{
  "encoder_arch": "gmlp",
  "model": "encoder-decoder audio transcriber",
  "dataset": "read English sentences (LibriTTS-R)",
  "train_examples": 15625,
  "time_shift_ms": 100,
  "n_mels": 40,
  "hop_length": 160,
  "input": "log_mel",
  "spec_augment": true,
  "win_length": 400,
  "tokenizer": "char",
  "vocab_size": 32,
  "encoder_norm": "layernorm",
  "encoder_mlp_ratio": 4,
  "encoder_subsampling": 4,
  "encoder_layers": 10,
  "encoder_width": 192,
  "fusion": "cross_attention",
  "decoder_width": 128,
  "decoder_layers": 7,
  "decoder_norm": "rmsnorm",
  "decoder_norm_position": "pre",
  "decoder_activation": "swiglu",
  "decoder_mlp_ratio": 4,
  "decoder_head_dim": 64,
  "decoder_fused_qkv": true,
  "decoder_bias": "all",
  "decoder_qk_norm": false,
  "decoder_parallel_block": true,
  "decoder_inner_norm": true,
  "decoder_drop_path": 0.05,
  "decoder_positions": "sincos",
  "decoder_cross_attention_every": 1,
  "decoder_tie_embeddings": false,
  "residual_init": "zero_last",
  "optimizer": "muon",
  "muon_scale": "match_rms_adamw",
  "lr": 0.0026,
  "momentum": 0.98,
  "nesterov": true,
  "orthogonalizer": "newton_schulz_5",
  "adamw_lr_other_params": 0.0018,
  "grad_clip": 3.0,
  "ema_decay": 0.99,
  "steps": 9100,
  "batch_size": 128,
  "epochs": 74.5,
  "lr_schedule": "cosine",
  "final_lr_fraction": 0.05,
  "warmup_steps": 1820,
  "weight_decay": 0.1,
  "adamw_weight_decay_other_params": 0.01
}
Rows from block 4 of the text decoder, named by matrix and row number. Rows with one number belong to one neuron. Each number is 500 + 50 x the weight over its row's rms, rounded and kept within 0 to 999. All counts start at 0. Numbers have three digits each. After the name is the row's rms in percent of the matrix's.
# gate: MLP gate (decoder.blocks.4.mlp.gate.weight, 512x128), inputs 0-127
# fc1: MLP up (decoder.blocks.4.mlp.fc1.weight, 512x128), inputs 0-127
# fc2: MLP down (decoder.blocks.4.mlp.fc2.weight, 128x512, transposed), outputs 0-127
gate.429 104:571499485611425429425511489434397541547457484519521496501530466518454473459415581372522429555486530521496536567510536469504528575514510494568479454525552485419482496436544482505439507515573555534538403520487549442497457499437570474490495521514545424370589441510575589539552469418493502515574477504428416514470528507449508473456568523379458483431451497516430552505512461569563503499516
gate.430 101:520438415520480456535582539554484601531572551509514535552464606496478428550496533511571437435506536586507438434496458553519547475433446492480472545480491572383553539496475536409477450495450501504445549491352441492485519534514458526462468512529547526528444407481470446540562479568484381485506510491515458547462334493519592474479448417524564567509544506541560518482482478511501455532541
gate.431 099:540528484389462384515500516536466542531511520596505483600550467505394537565511515490505443514504574465490546416564473499489528445411573530570495501527564489581426508529503529553489471480496521471399502536460493505560523460482422490536461513474425445465453506489530586530457613414467481444428438502506462547556437530499549391544593476517506510542542424489463493491410452597461567605527
gate.432 103:575412393446517457484519501477482511527480533541558628563530507516507483446446460420532511454486547507504541548517525553498530401528522490549446465428479491525485518561423459572491406459586508537412430417428491588472490496421478607560471606434415465448525511479492470531382426549557478441507543466506491471529475440473483505513513456475507617575533568508496581454490536548553498456530
gate.433 101:537580490554520507458529547517572488462459573457456574507495472444489510571437447383411555543465556519534455486439433438467493515507472618557500430460484557568594472502456385492449494450484438442469455470507533460566528502577466540511432588519556497539531507506453442511432384530458421456416553435486574465501495495531525451493531464520495484505444465537428494408412473434547420565494
gate.434 096:512437510478465415461469539562485533490516481519533434509535577596486538408432609473527434530458453575387536485545495507466484433537483508579512475527413536509495538408456509544436499491483508495462543449398515405571462520488535553442591516527539520504543564514472572467550351505510553526487483487397441472551550474477531517584532391441502447555535426513515515449516494518426441437434
gate.435 097:532492548450542488549495440461482483504487404541524427519462541535553591631425406499459515496525481578459460541455504454455446536548476525446491442411546454373502387568527477530581444559543579510453490499425536564461544613485501523489530433546464530444488531573550475505458456406420462597505425523550558442517499459530512544401489527511560537536526534533459468503439540519569498509481
gate.436 094:409527449430465491364540541519531524542553441487523490511404587449451476506472507527600530524492490446474474559528532429416503508456517510553500449573529542504543473484522504495511521592470473406436436498399401489447437533514548581512533523548481491415448537513527558517546476590514554465467422523502537504514448485473449506514439498435450483439435538373516478565454468439588460519640
gate.437 105:572587552482584523511539460493526399520504521447494600537530569533468457501516486563454440462449468510579608514564514523541605496505506459471445442401488543386552560487569615539542488506433523543478492588552485528549568542389533408527537472461486478459497525365530494480493463542457491463544564501486617450539460503580514447518474480492443479562532545436488470531480560475529545537485
gate.438 100:581553445526494510402491483567578467406530457501542496454513498463422507474526508493573537441582505490428476463501418502602525508554614550466460585582486541504493519458546477529510497476482578483414553470552469477586466511488558584661425512490504574484476504488521450527482485493608417487440550451452469520552503594465396512550379539489491533488497495463425452520548506486535546500470
gate.439 101:486481476476548490507591475561415371481492512433488462534505432303527463447534526488512534457422517489555510490486477478465443475485504603475536449578405502573477406458480521491545550496560464577553464572425462486482544536472476416465533501439552495453596544516409469495581494507501430500475516471510436398520547472438463520479493505505522536457558514450409499519541567413445492437455
gate.440 098:520584541565584472400440524547465479610518512530530468422551476464444447473517523426557484474464493472476475551586489541568484532522514467545538505530480587536504456460568503516434552538505488584416535502511543532461494571579558564518528408455383462545554499585490515463443459466453419523491546461464500468552447532545492375609428540490463528530518439481476522494403369542493446477490
gate.441 105:471469495493488499475480409469491541415569487569460495592586437599510503509529503502560427525502432476511432432496469530511458586473521484531462453506497571548411445492483495385417463408446488567564525542442507451424514546438454493429491475613395528526492433456531422501505461432574445592508468541504566512445483474496573459416441404464448547528489492552490575511536487565436534518509
gate.442 103:584644531541599493571441518520465477478533465438453538462496576492476546478554497512486532477529507501607472590573423488477475510524470525591460477531499558448475488521495413459543494545485616512547500509526515492411488485497448538534627445507525557452506495471506425565537562481471552491492363490577473551568538376441498503433497531434496539476523487424446477459447492457456607554451
gate.443 100:525490544571605513447447382430477529441485410540498558439497516538484449503498577430451513445507596489512511435470491442552568486502516511482415478448511505503571502425498484541522566498527470437586571503568475522394565583459535499581601538489506642491497528426453543424529504462467518507437554477488498480502440512574572412534514463555470434443475419455454542455473500492478510427426
gate.444 102:548477430408478552511491475560497460517520393533479469530386441433555473463434515520423459527514479484460415578464478452447487515560501460487405519410566557450561363454585501497442529552460527552479505510581493469546427496445505500569587466457480413502458523489489481391526501467494446543460474522584527532511507471503422480555551510497503525586548530615495459567589435513446499456437
gate.445 096:529522458565501520470526490550559510489506471526567489506531472514516449390554531531506547468430518551514544546538423500581536506448545477490516406482503426505481459485515519537478620470541535571508572460342516492500573493448532573420399461562434498341561464591494536500440468478443513471513497458455420489493469468628466450532520508451593594528458495437530521476463514570498559459463
gate.446 107:478453508629608540462461473481539546456461475479455422427505432439438437507522568452491432513499516535500459538586530401478403525533472530528467492515388486444532590490496463519449449466548522563494591512460550401560469485513552485531413538510567497517540473533513554474543459425472468378489444500522450488538515464573522531444587532447485436522504483522444346466500542502536559417494
gate.447 099:461491437516512516438460471492483470490440549527467486530501480490540470498486626470470502458504432589460523450464571492410475407480464481514522513476506507501587435431477542505422602425574536508493475476473525498449505527476460568568603492566393449455502439484567588378510466500529524499538486428662493442485464529466515476481452603469551481571413557445543481441516443487549451424557
gate.448 107:640469484562530514375478587511545431569456476499503520495548521438595440494516541472574442530539491488488479548481479506493512483490484513533454412600433492566535503527419408545454567473646489548511526559476473534492489525432531459444540572498484523432595567481526498519432512440591517426497525508508607523507526453514514492494495507365517485605400532506521429524579486507501488494467
gate.449 097:511524503427573547512470572652475552401643517505515467490533537469477493584517443538451521426495555496524498498516404496420475490468573494448504518593509505464497506470536483484432441585473439438478432539436596419437494479561525521493469497500585571467573473465546399524506481459452531502541524421539527580541540452517422480531465472508547537423480507577402531500606464520490502557509
gate.450 096:590522457554489583478416567535529492467525475560471555471474474465503391511524495531447411553544506492462460409482535521412397486475503549586563474561513552553528428518506510570479490499412512557455483556475448494581524504449470510357509535418466494449505522508497548358475471487535516475555454515549519432468493516512508493354446452446502472572505563512431413537529537410504428543492
gate.451 093:510551545492502386553500526561458461464490571545487555470508491586539533491514404524545546583458548514481418441525442605519505551513513431467401491518554439528414544405438438506499587492507482578597488521405493472454461485459317422532531529480508519541604538440516536457509411520534452483561558422573532562464519475479455518498541505435430452482469498491509517443477544505494494499490
gate.452 096:496548465474501410496491593523488490483504444495582506578453557517414497393604572499462370510513555513471466509520438372551459476561408449550505531544484475469475430553436528533417519567593545456455477537540577535518626532483503545525533485452434469471445476485519419490448509422499468506493447558449492569487470506491447489475515486578511511463435449498566495478579416558454442478585
gate.453 100:527540450523450478505555537460538492435485490426428446491435542447462460494534501456515525495530430489473604520584433619498490522480416431491578541521431510465481515437455553499477462514486429492483528649487444520507463425435445512530462548595532514423449528543504380543481452444436483482475571503463505453507506519532437535447541488450499481466543640570471490456514622508526376503446
gate.454 095:465409499460535544542462497471457391545553441472480430535511474511518433512511517533536489445514452499613562477475490536536533559511582483555581601506535420428571542552547471480477484484466595566535434524550489461438509471457423525479563432556480632506592502462478551568498435505461463479543520506408499533599518526462405492475548489467457465442493384429498411487475416482516567455523
gate.455 108:528412495503459501404450503487539463539455552497450520558459466454528438581480444499478514488507561439506540465502470449539462596605476527471440422422474497405492511479478573481526567506492554518511584516415564484412461562379586460599499446447452519478525453549632514515419419447564447564541507488483448528535458494476487566502434369468507486497454516555511520440456511512536539429538
gate.456 093:462477458549421527507547407417532469470470418526431515524516492485486479381459514550526513447555599478501489454533520478541576486505477527546530527426453481467526600532442447568576560458450550434451422515529450591436554496607522501456482522540497498473416528543486562533512402385530514577569463485502426541419456562478507459428530478553518552521460539458414558489596437517528471487430
gate.457 098:515534446532510526585510532493465475412549459529566500488610491509507438491430371568473506522553672553499553441533522536511521479606574485488505395471490427492375552490502472535519523479472574562476508543527480481476615556438405471425415484516541502450531535501455445406464541478517416481489523481569477468509515520582515424498466535457476579521510465530497435484524573557500503462545
gate.458 102:608576489473589436450448506525561466552453418494612641394482491520523450496539553491508516495487481425424516493470521553521465524585524521481512404475561511473572495554538559507495586519424565544490494533538494535462524501462564484487455464473512568454578570506429557395544395442528471417511471417513523529574474520552480471588461554470573470498538510498456499521507418443468516500588
gate.459 103:418565464547553505447420477458611489490486372546507459528419523484419527557551389432534569510485407496526576573523496448448398484492556502546534622525507464408415531463442458402588491551528595499449546498467470587493537488562444481552439433582419471463494468520509485527565480553518492473447507508485567523487541529456542491491462474452502554497509485522495398491527456522542498471478
gate.460 094:567504510551373583488589534525514457576408573558528535495517464413534546527482541394571525532436488469533464499530432502449591582534478503543558579492491617387614516564508541502516506567501424496512472469444523514502516623464547519532454443528480473494450540491521499553510497548563537500468558483421541476420476500536535523475418574414539544567485511465566494448510540529431526513446
gate.461 103:532431555411533471543432529571544530504548509570584589486505516495484554508454474501461464497613471430482550574444444486471488531512531558588522433476517525515555545526523499508486489487486630431485515553577594596480537513563572521529514514476577370481590466539575486426467442516425494457406495508466522503409587424442512481455489511455432524457522544534468480511487441449599441521469
fc1.429 093:428527533423493538533420471405474543449477561456561536487550469556480461484552466524589477569425479475474525527507514510572528498556477567541564444475607482416539512647436496478477509495454548545558540539505585574468435518537567418538485583464540447422602486579471496544504516484556530565410449537582548478535501532453502493480463551494561584398485524524590557435515492474514467472537
fc1.430 097:516425504522550553490509535378551615507562531399504493538482505503472544433496484537534505575519560466490456537466442446537484383462409496576512480589489478492474467519486386536498497546471471539467401514525464644482447442524540466401504492596506468496549527506472457452525546498414487508472573445517560556459456515424427384496490470555423468467501499507479500513466512423537553615453
fc1.431 098:494497501480480441518476518510484549549562528556516446500522383559522454562493457500456450513473389610539483480459582656500555455572590538410462550513524512520445549469539497473636525457505595481515398508463544463485544567574502510495577395538480531552524517411501477591438556508531552492493494525483570469444464563463488453492500590481605502532506496537478488407482517531449500493547
fc1.432 106:397519560549502503585517480534480521507475424579471492459470558562480477520529516500468603519595496517468467556497497533433561525507473513479556438554511527494537509525438421477534511467447443524574407533457501395582521530509480464476591637485513567380508493516479475525487506512539473401502620530557556489472533483496552486452374506504575530445462386460483583394458550469503510552522
fc1.433 099:418433545652412499442491532441536528550552486593492479470492446457504610464508539460595470515564482413536464480528627543429451517403433422459490499470508487480532491429507552541522458390462541564494435475404446514515565493500473559519441494439519407469438462495543494546562563511435511500572557553417500483502454518477500427428449539571509407462491516479508491508501458494472479476475
fc1.434 094:527412543523570563450462526535517531533525582547588478511487468434498430551496502517587504421484483427430489466473505445567497468437516514487423478487525539579539521591487466521534504438431652482498507480453599444415505455523512557526556516511476577449563561519506506541551498456506460525459621465474484478444446556546450511538589370440499485630490482449571546515462539411487513495536
fc1.435 102:521565482481509445537566480464500490401458529477438457474560485478497492487437537520453483495502503480534429509606422464526551540551471511665532509478496541483598477494513553486418555416544405351663466493457514516547427468567460475532496500464452540523395493550474448591434479443496468530496495562560511591432518511404538520493494475560514517495520467543492526498464479404437509528520
fc1.436 096:516481552461421533472478451491448511453446583472460494467473557473559422532497543545508430481448551525474520433450467451435560559513504562431486485583571487483458569427576547407601426462565539487487538515516503572585542500559527506566558476404556492527539456445529498517485534488463480565437535501425560469553594463470558550534567427540606553475518504532458426491466614584518518439424
fc1.437 104:562521563626489514456511511547477449519587477509477654396545589502426479439480546507479488516546386485455524425455594499503508468417467479486503528447439516454491496453369534424556503368488514471480444602500536484482484497535498464485463433532529506500444460533557465525539481446520586488517473527467454513491380452499527460497522500469568470450470481466520581571539463484568518397450
fc1.438 095:617515573572389454467474491553554524456526483542506624475476487533440527509510528491571459424494539534443431540372445496505527508549491577566446518568491462521514502519605465468471500551497489423568548438396483433469531497525454455529468471537568554465453483491576614545432513423516469560481557484471537504575499456469468522460446486505526572501376538430474493456552542544571531539434
fc1.439 103:399411406519552439552561462545561468532479474494615522565398401506556541566523539475568463542534471401443530509496409507529472547534455513376549585459446471454460482516423508471500483505489534548498594519502481533541487490582525506429546496510495587437441497553599488468505504460475490526452435505553623440524547456454524412527541516434538541581572477511537508506547486460483521553525
fc1.440 102:440505480474509590420464515497448520403472451558501484592538523457499512510473478543540504469456532512552517474511505504485483490547509522469462563440502602505441510564457428536513487491501428586451483411484507508473532455594487459407475548487458596448508537437508489467446565525470507545479499483458509482508567454557582552512381425494561535592524372545613483623567516581511395424556
fc1.441 105:519453487458479492599378554461592548544446549490452492438530514525467496463494441527444487512459535532458488410398445497520574519532518527574533444474446553425503452380477439443576469523513573464446454555447391552587534603500466513569475563474445563499417512433502451443536554417523569476520472575441450500491468482473558569551458444539462478482466499449526516432535579499544506558471
fc1.442 105:437455557482545504635509488557569499482547532419491456524502431553542499532413425488531522532519483481612420510543478549477429484519449516523537479531412408469504453497459491472526532443516497526616458439540496533455424478452532562424427507497599462529538570531432569559501458517485496422446499559564585456530582491529605482507534442456490516523635571469505552451457442516585522496517
fc1.443 095:474508458500502565484471525472468572464489508474548538420492410500451463505554483467548395545509572452412569512518471500565591463444359506457405438547553496459522494506499489538487499514487526497530593494574399573492583376539483495541434603464435517423438558455518487553542484487564533473510438510466521508553518557466499474451583499534514506456449505526479417509448530352579485447537
fc1.444 099:433467522486505545528531451513483402568547525404523458464487462557577477424482552371471566487507534507491550510529494472471481481510557559486556479527537424501498496489549551457539372534454482604529515444488536509538533522506448593476408483504508539478478428562496485478472484524453537540461536575493444427481494536541437323597400586482461604493528575519470560503420534523459555538466
fc1.445 101:541484522485386548498484496494466494521446477493516489423423521555522511424491477579507440605477494540493442500412522509494465466442497545474588497517490578521461550528470539513561510432430595409591518524484600549555488505490482532514514418445543536530484510562485432470622418539574403449470526519480406409531503521427475531443545481560533419610559508418426492472486421521449445493471
fc1.446 104:516528511494439521492509481527555522462434543449463474505431488539431572656460420513510515444459488513491524514545466458464471607436591460465538548487440502534438581413492503480489519464475428489496426492466518444589434518490557432575482487487604413497497540497487529507414572441467545506595528429602561441497510507490522478549431452462504500587547427554503560484503570511575631453485
fc1.447 099:553503461556456541540471505494420545508434480509427521495533531524512485523487485474555505453447461556516509588423501567379537399518598516513473537482466446528453601510469454517541513575539502541457407482464551502526451564564496524549542427540529501431493472432475488481582542479455471549583517512573489484595513624504574492395443558559406505624537528543541510404464503590501522497442
fc1.448 104:492480497471564529401413461445537465486551532517603571419453477515450561537614565470534506463551433553489647466499548371535534456515438504528508435486385537453472495423525515579508530479557492498445506553456609472448482514479572526531532475483460502515608500420495555530525501474542463445476492508348517507579485501459494420547592477513516456526514461508511535474502495499442426524479
fc1.449 103:516561400457466396466534505457534469463514452557437429453469478507511511451459529407445550511467492507512508506470523586531472608547519503494528533481495573499552469434447506450457511557554450519445519583463553565417503513566499513472426515492551591487489506485703556428368453458499476494562476534519587538499447560538536469420463577474494547516536562514576483495501487559541516513597
fc1.450 096:477537525551353503595525437487537505481472583478589460476400546589563559499567480560463485489609488571463548452486451474478426402553487513526490473511545491504451587538531550462559539550471545479513468488493591536437493507506499523470501493505495527469490449545508592504479486440518527475514471505493533611572497492566529560534515465504570549483536503537580457354595389597471511470428
fc1.451 097:609444527489514498508473489491542489534583495572444619487466488492525519565540447495551413481449508522478567484575473476585576488531487527469446450524475501387494592392570417469464539536498587454499493545435530497521520509497534568508568494486466496440389509485559465526473486447477518561610370639452497495538417515518541531478527494504514581516405546509502524564446513577517447459534
fc1.452 098:538505478516504503534497497470532454467472468561533447489431505439482552368560512511533568579437517523532452522492620585475563531524460481553514506491521478485480472515579485565529539514431505531472482378617564439444515502529572414516504485554545489534532582535479561559518497562449431533479443339464509444432527464597404521531508518436563487505554505416484480570473448590546549473452
fc1.453 096:587476503550488553512448414538536573521563529429459549526503570504562530488402601638568523492507519615475467505496557528522485484476495586491459463479510468515416562467533485548548434570420502567603519587559518568472616453487514451428511418573497552504474497510468591474459554481485500505531432469575522478567447403479516469479536506538409471439503559545483471459478458533476542567499
fc1.454 096:435541496538412573492411557574495500466464394460492509502459583411494411403510500514498471540442483535567501441477497488456461560469480498506456414462514480474475601468490507386508451505426536491519492377508371559419503519460430507469530473462466489485505554488419487639507440536575513474511455488525514570563445543475497500565507478554553502447481475444465565587574499456427442443505
fc1.455 103:552547504414524585559439579608466558472499566476524461494496436551471566494534544448472391484423463442456492543470537491592540483437509557480476545564540561509478451521462533466518485530460396386467447467492588465471575582492518463607482520547494578515526489523496473455522546606452528563500538479540495485548564499511535453448484583481533520533472450552499561385481515589418535498399
fc1.456 093:487530538558490584569436549568501481414434542519554528540438546498512604462620420520545497479472426434564520531470469440465474500385443549525454505542562620464439481435553514527510513511465450440411544604481474491538471473440556550535437540482471505558536454406597562514505499535495509483495470499481470405526435558466587586471550483485535539464534556559509409443575529505478525519510
fc1.457 104:543551452537511489629472516538471549469496585505467478564563471522529488434463579547483417484477565448491482409478486454473369529493575504480577462452467513451430576459444514433434450469455471514436488459460502550580378451537585516504467515500515413470493532560524553557480501427520556485429497461590528390534499460498523573568474576484504485534430423598543583491526506498530570487469
fc1.458 104:505534544504469497516576593524492470459564495396442551560452481465484560516465504487420526521576499516522535469479412499450582483505400508557481600458541426512493500588497578494460543518514466498614409509454587487563492504533519526506571445552566483440471443515537531511467596445466439526517544525523430525451597505599555535518521485412573489500517408524492601387476501468431550574526
fc1.459 105:536559551384530504461465470481557485527538579592562516512525516450491421544535442473498511463511543490482493518512497451546543527564545517603521530433350514491509581493487506550514503588547581464428497477468446537496535440477510395461464505565496555501566479484524532474507486561536417369572480513570478574514430474491545485473527562540548509520476542553443581630625557533473499482584
fc1.460 092:353544487479466456567474471426441489513558418513542480543492528505521546497509500464505523565476512534450489531526476503467531553451559509474487455490477487501363436518452552441490469495514353515518485469486436491515474570456493554420606494418569424528515464484490539636529467503516393429386467451536459385539567523456539560475448472499535437475488378435475534562534494526500506468514
fc1.461 104:503508420535521470466559556461472486485461399549436439522524513433541573550541497554583466515460513508567480543492413431497440521526522505440473544556457530531440446459538462456373438564520467488455477474464453521461601412517574467577464512635461495516658496514516456499503491581490548520618446450525460461452602503360502549539471487458501445493503544509473492522512455476488536459531
fc2.429 097:449487469441463550498491475448547545509540477522498534452422483445508430404526543479509517543549499557350501481552478550528373493357596548462504557469472517472539472507437538557489585431570465402581481482579556541483508436544432528378485517486496414531438511479437508566487523538483467454560517582505494618479433438560442540492487519540508498570519481499498492479468544408502498468461
fc2.430 098:426551504510545467460480401452489513474486555525476496483427412524471461506550509575476566470417535574474446456525568416473484586445477511550453539424479529467583459538415527482550527455524491542539476467519563498377552485443557494509533511565338510472499598533585513458436426508452520395477484492534369519535466496444494531578512532485482489575528478408532553449539473498568479467445
fc2.431 095:464461575518522506492420535587535446496511569462542399501474454504467434475524481491528447499542592445422519563501506598523467538431529530529490573501541518437518516491547540453528520503422459473575481438499541479424490373428443519530517555549434566472409520495566464570527526392486518539487527479453472531569433476528607420432524463426462508508523494420555508589547398429485474605504
fc2.432 095:517463609556544507491514429444486508506518518549464551478486544505395468554544424533496539497497478596538410468487452507566564474473431503446527576468519474422557557436543403529460524583503512489435577406452458541502539432472563543539508455502415413493473479469480471494484406531513455533499415428470453545578489634570483511515478451459441448520476534504561525531502645426565460519482
fc2.433 104:523533563389443538417529476506454475417448529589470529525411484539579528512515558557486497425503525533556481468436434442474585593416536448527543535443410454491516483588515534513459492470568381477385534498500414538512486458513487419493528472483444472410520404479527431540411480475472514534497488548510417559478554566464454494517538495514453504491463525499431526559604533582447486529568
fc2.434 094:440437416450437398475518478451496448602493476602479495508464563517468416442505534534522555453643510567492509473408573478516464464475452512575534498458485559471567537532445428508520423487503526475593594567483527587514528461518542478529542429474448493468589479442498566416479489528548537518465457517437493551523548550538401450528496511553425451409460410500499475398527464510481443534487
fc2.435 093:509512449475422473488394449448457487499513429433502477562472572528538565533468449519551569588556494379588443453453459483486441576536477537556465476437542528533524540493523504509477530497519437536411503519474435466505468511506447557565524546509508515515585539518447501605497454566480523473418530355506463432509417546535604422575387460561413504487489568456523514460512539450475568470536
fc2.436 102:454559487490521637475484616514461566472469553518541549530572462431469500469379487524441526518508502569526443475577553432402464519574430416503493428560532499616487510479464439421497539454516530548443420563464458508460495475461468503502506414540465572470530566416484469506455491412532567517481484457486532616474484483515461487551490502543506468584454446528486564571443489561499602550547
fc2.437 097:508381555500503429467520498467477642481530525529455477459539467433552484529452533533494462545583536495539598456480520508530520469576617501446583476465521437522535543580457423512592446569407517496589479559544517428481392483490532508491468597532556549374505546539588499566544469525521516525512506410496508464462518550447492557516469583469466512561428524513578486504416524517523480439525
fc2.438 095:466412597560459507516556443434554559466452529489508561489402533409586546542460582525573448499523480515546474543538545618559546445496586469510510453448544483503571449588488472465466551464451433480592454480494560519442506466546536468522591473433450537495505415540564548499523459513492555490515503525533506473598582559446482608604500523494557487550460437499471509543508395572461513457518
fc2.439 106:444502484445436534466482548528515507508507517526410588489598488625499552486552465477560413531482466516615543593610495445529600483546464535480535515487552533449488436482601532464411503516495503497440558462517544471543406561486479465448510477498480427420518559521479450517602461479569496521496471535562517536590545576432554581580504500528469450521483537536425425496487477495575410575514
fc2.440 092:558451508479414558513487513460523534536412542473510547467497462549419413607560520602485574512445421443461434508423507538526484565566560577538484496485486421593607504535457579485430448479412511497594501498484541522546490458439531500513564547544453532536523552488497576541410399542517469512487445501465596491428476521573460588489419500470512480541414515517456493483491475451604529487467
fc2.441 105:520526497495456470533511468520520578499470392606468414535616531423520460478467544587573516561473467508499502545509519478508463439543530532556523531517478512496477483555481494611496477672426440549461490518532459535544457540439458510450512467468549436560515415598495457548571411502496568563395482467509514519501567467415470530583549496510461479479500496568475494502387406440416481499460
fc2.442 098:441431437546490461537499475461493515506497393479450524415563610480473570477455398448525509464430512431416508492527452529629488428512469480523540498528514522487517451492447621508492502511552462484562449520543499407595471458510499403497532556463586564551539621582458548504395492481507411564499461533539503409472478418406466456490443493473466576478499506522507490575463509509486460558525
fc2.443 106:507559502508436425458482548497565514524559490550455473508484510551640523441507445564463514466603503516554469464534558535433473515439429535500456615510490545562460545473499534522370552564419445504517534493460509519524466585573434461520478437540630497565450541547608495524451474523537544532423414459511551505510419509531568460404484450536508480556467492563488434479495509590536478534580
fc2.444 099:529437586527539482455544482586551526514528526521553530466464488496470484523466407483445480563559556493438498549529374435446533595534595543474506602573465483540496487471528457522482516520521600551524550516556457427455492487414652423587451447442551442471504560504539481488517444592441515476465424565500566425476551491516414446530551540494570482487421470503464504474562486423479469455472
fc2.445 098:518519564449495556428596497527560535459408525476397470470549387465486549490499548555452471527524439565489590481466434482514464555442513504495433461499531538544458530493508548518490526469556497560549484512519510492537469472520556465478562517502431435504570414481424480517501589484606438561426423511498371533453479432459467489383426398440620516421517538520453446574483493509542478499450
fc2.446 099:446564480585467503376469474528458456413556548464533519523565481510532492579515445392528566520425474565506523528506488565506507507532459497446474389431529570538479504442519561564487491467561644534601487540464550480520507432541540454535451514587486516524535437535484547506549537491564539569602525490421554545519510493456490475490471484491473443508496509477474445410609499652498554564524
fc2.447 094:466555542555543489503469467602465562525434452553403532480476545608517489509429608417352481497574493513511574465413453417455527481560460508540500569527415578484559557461444450483497492470557532428487500476546549445504483438475470457524481546473557442490428464554437508474505565557483429588446555533480606533527518476564442545498469448507540504479518619520517444552498509452467480481568
fc2.448 105:461605510408514497520498474493572418490534522580433481540496551589485490491444453548426436546554592486535496563445522540453505553506517483530532507546569580527437541525458409403523505542403410513535523426415564531512594504492507393487506544576491508417481500585535482480402535439555497515445451513497369486505528548507505410479538511492504461475596452487542518503543597464546469508468
fc2.449 100:531540560431472456568471463590594532541537520510468507442546491459519474484451506482478667553422539503465549474489529560465497486579544502515440514465551357531496464426450494530467428515535478499466506631616559419471549447411499478438509485562518602462539518601544587550499479515473563475456471517503436478536436507431496536538437478527450445539487478471572498503401541544534511499505
fc2.450 105:523490488350388472492414500585504502456499500490477492406542590418549564513420481466548475508480482465420605493427465529489438488535506487490540448437523472527482479629575506502530445542539505492505448505470460501507490510551565587474493506484439537470408479508427468447496439448423560517522512540548442491469518436512522463440486362545524465461535579500516578445472584379473437490535
fc2.451 092:469452457502482518612521537576471577474479534583471485473526550530465440612519504458431512525498528533506498454602493463520473483512421426483599482509489512415431425532487431519497585566421479475487512436415444428487464506552429457494561494504447518483508502530549521582524421459562480432435475485538565540396520373578406499535543416455571481566511547546497445559512532443528465490562
fc2.452 101:517539476607427543546413625422436591495518487515393449433458315577469536476484561520423500556565521514438472529496426501531442526526438542476471549550486492424524461498622510486499473408477435559523520521475570558467492468533500558455474420498497551454413563529463495531533488443466546478490550487454563534420522402452444488480510553508483479498516514493515441451501540557543509506518
fc2.453 098:522502486502446539474514510477450516522479570563547480471534491460467554458536527432456400562494509496494430461440355439532494585480477456520446503441518423536622491484497450504579457493520512482452395535481609520580418651556503587580574532494410511525490481551516469515489513453443577486509508564531502447507447470499527543544542579470551530426622505431536478501480501490520565419498
fc2.454 099:648525487598459556505519439481487464514518463470447544471564502535486499590425543549470430466551612490523570569484582540506449488552512502502624556555601393541560449546434543522582503487426559499462508507496503514504470490529561491577566523490501574424616430516531492474496480539441545437461577450452492451518473432497472536497483556501559511560523456558441522462477401533493465447464
fc2.455 113:510424445482470486494491458501494552496442584516558506509545448437555425502552517451457647480509470441541542553463459479440563494472461533501574504492424462423510479521533582522520503469530465471395476472476525563474494516515550480566516534542540540524545449477430562475587439600626520525484433527460475565594382471534440473577605549511463502536484508490567446528398492608497514545570
fc2.456 106:599491568528494504522527441469454490449568415613377449523489550414411472413506505499485486450456558474442465477515516515536468477457479535446515501509476614503501478562478529538550563529551479483487502529435455450378441435546527436533477445519512639568413537410518518510531498491434445560515490568487454365464556480468552450502442453441549535412499473512488529596458506486492498494475
fc2.457 101:592505554451493538587483515530478511639458447503500429578469570417446544493483532463541510607432471480549442495498509445476535543469576477459476514574576500509588458532471495384583504516484563497561471516459483557439470547568512456545487482557398504399584505491595507528575613447514501612467463513476433517500481382465537494486567497440495537470530519532514452522470493499549551518552
fc2.458 103:449537597463475521523469486525541520577539525508516603479556491500520452521521550496466525468537554488428532505543535496491450454505572533451515462470623553616623545571535424540483486463528512432449484504470409418515585537591465562509535506517501490596527543550470492460408433537577502482485397505533495567519610499464440549536552552478538541488413562508522591470472602476521481579546
fc2.459 099:453430507518409547534517556509485501473509535548471489477462595559447482479550450472448507580472552530518510514536488540469499504504524434607505375466458383505441533590500603524468456504562451524551450491469491520542437550456467479621499462529468450490504462546487437655473527519489420474540501513497515534546515580613475497454450451558580442549487502445508610521443429508413489585542
fc2.460 097:434471516420418539477409549458528417489499536586434534598395521570517519537518503450373524472472566442522514543469513501488507456511410494493463494488460483420446537506448490445476605567459506461485481555518495370478573419618427511475514530537466452572527425535470424503488549440532533478514522534492537525413503523514523478541496427466403475549597548500443513501467529512478555508614
fc2.461 091:562517485503438497573584554468525409452516529461536447488480491507559465558445491526471385510578461547475524494465509531537549473451479528421488531488584511497485502411547542518457542542469464454512474576490472517566465509580558557385515496434473497442470528536486388445497429530420487457469412535601466541573424435521524589451544522552551508406474547447433603424522560404461550491534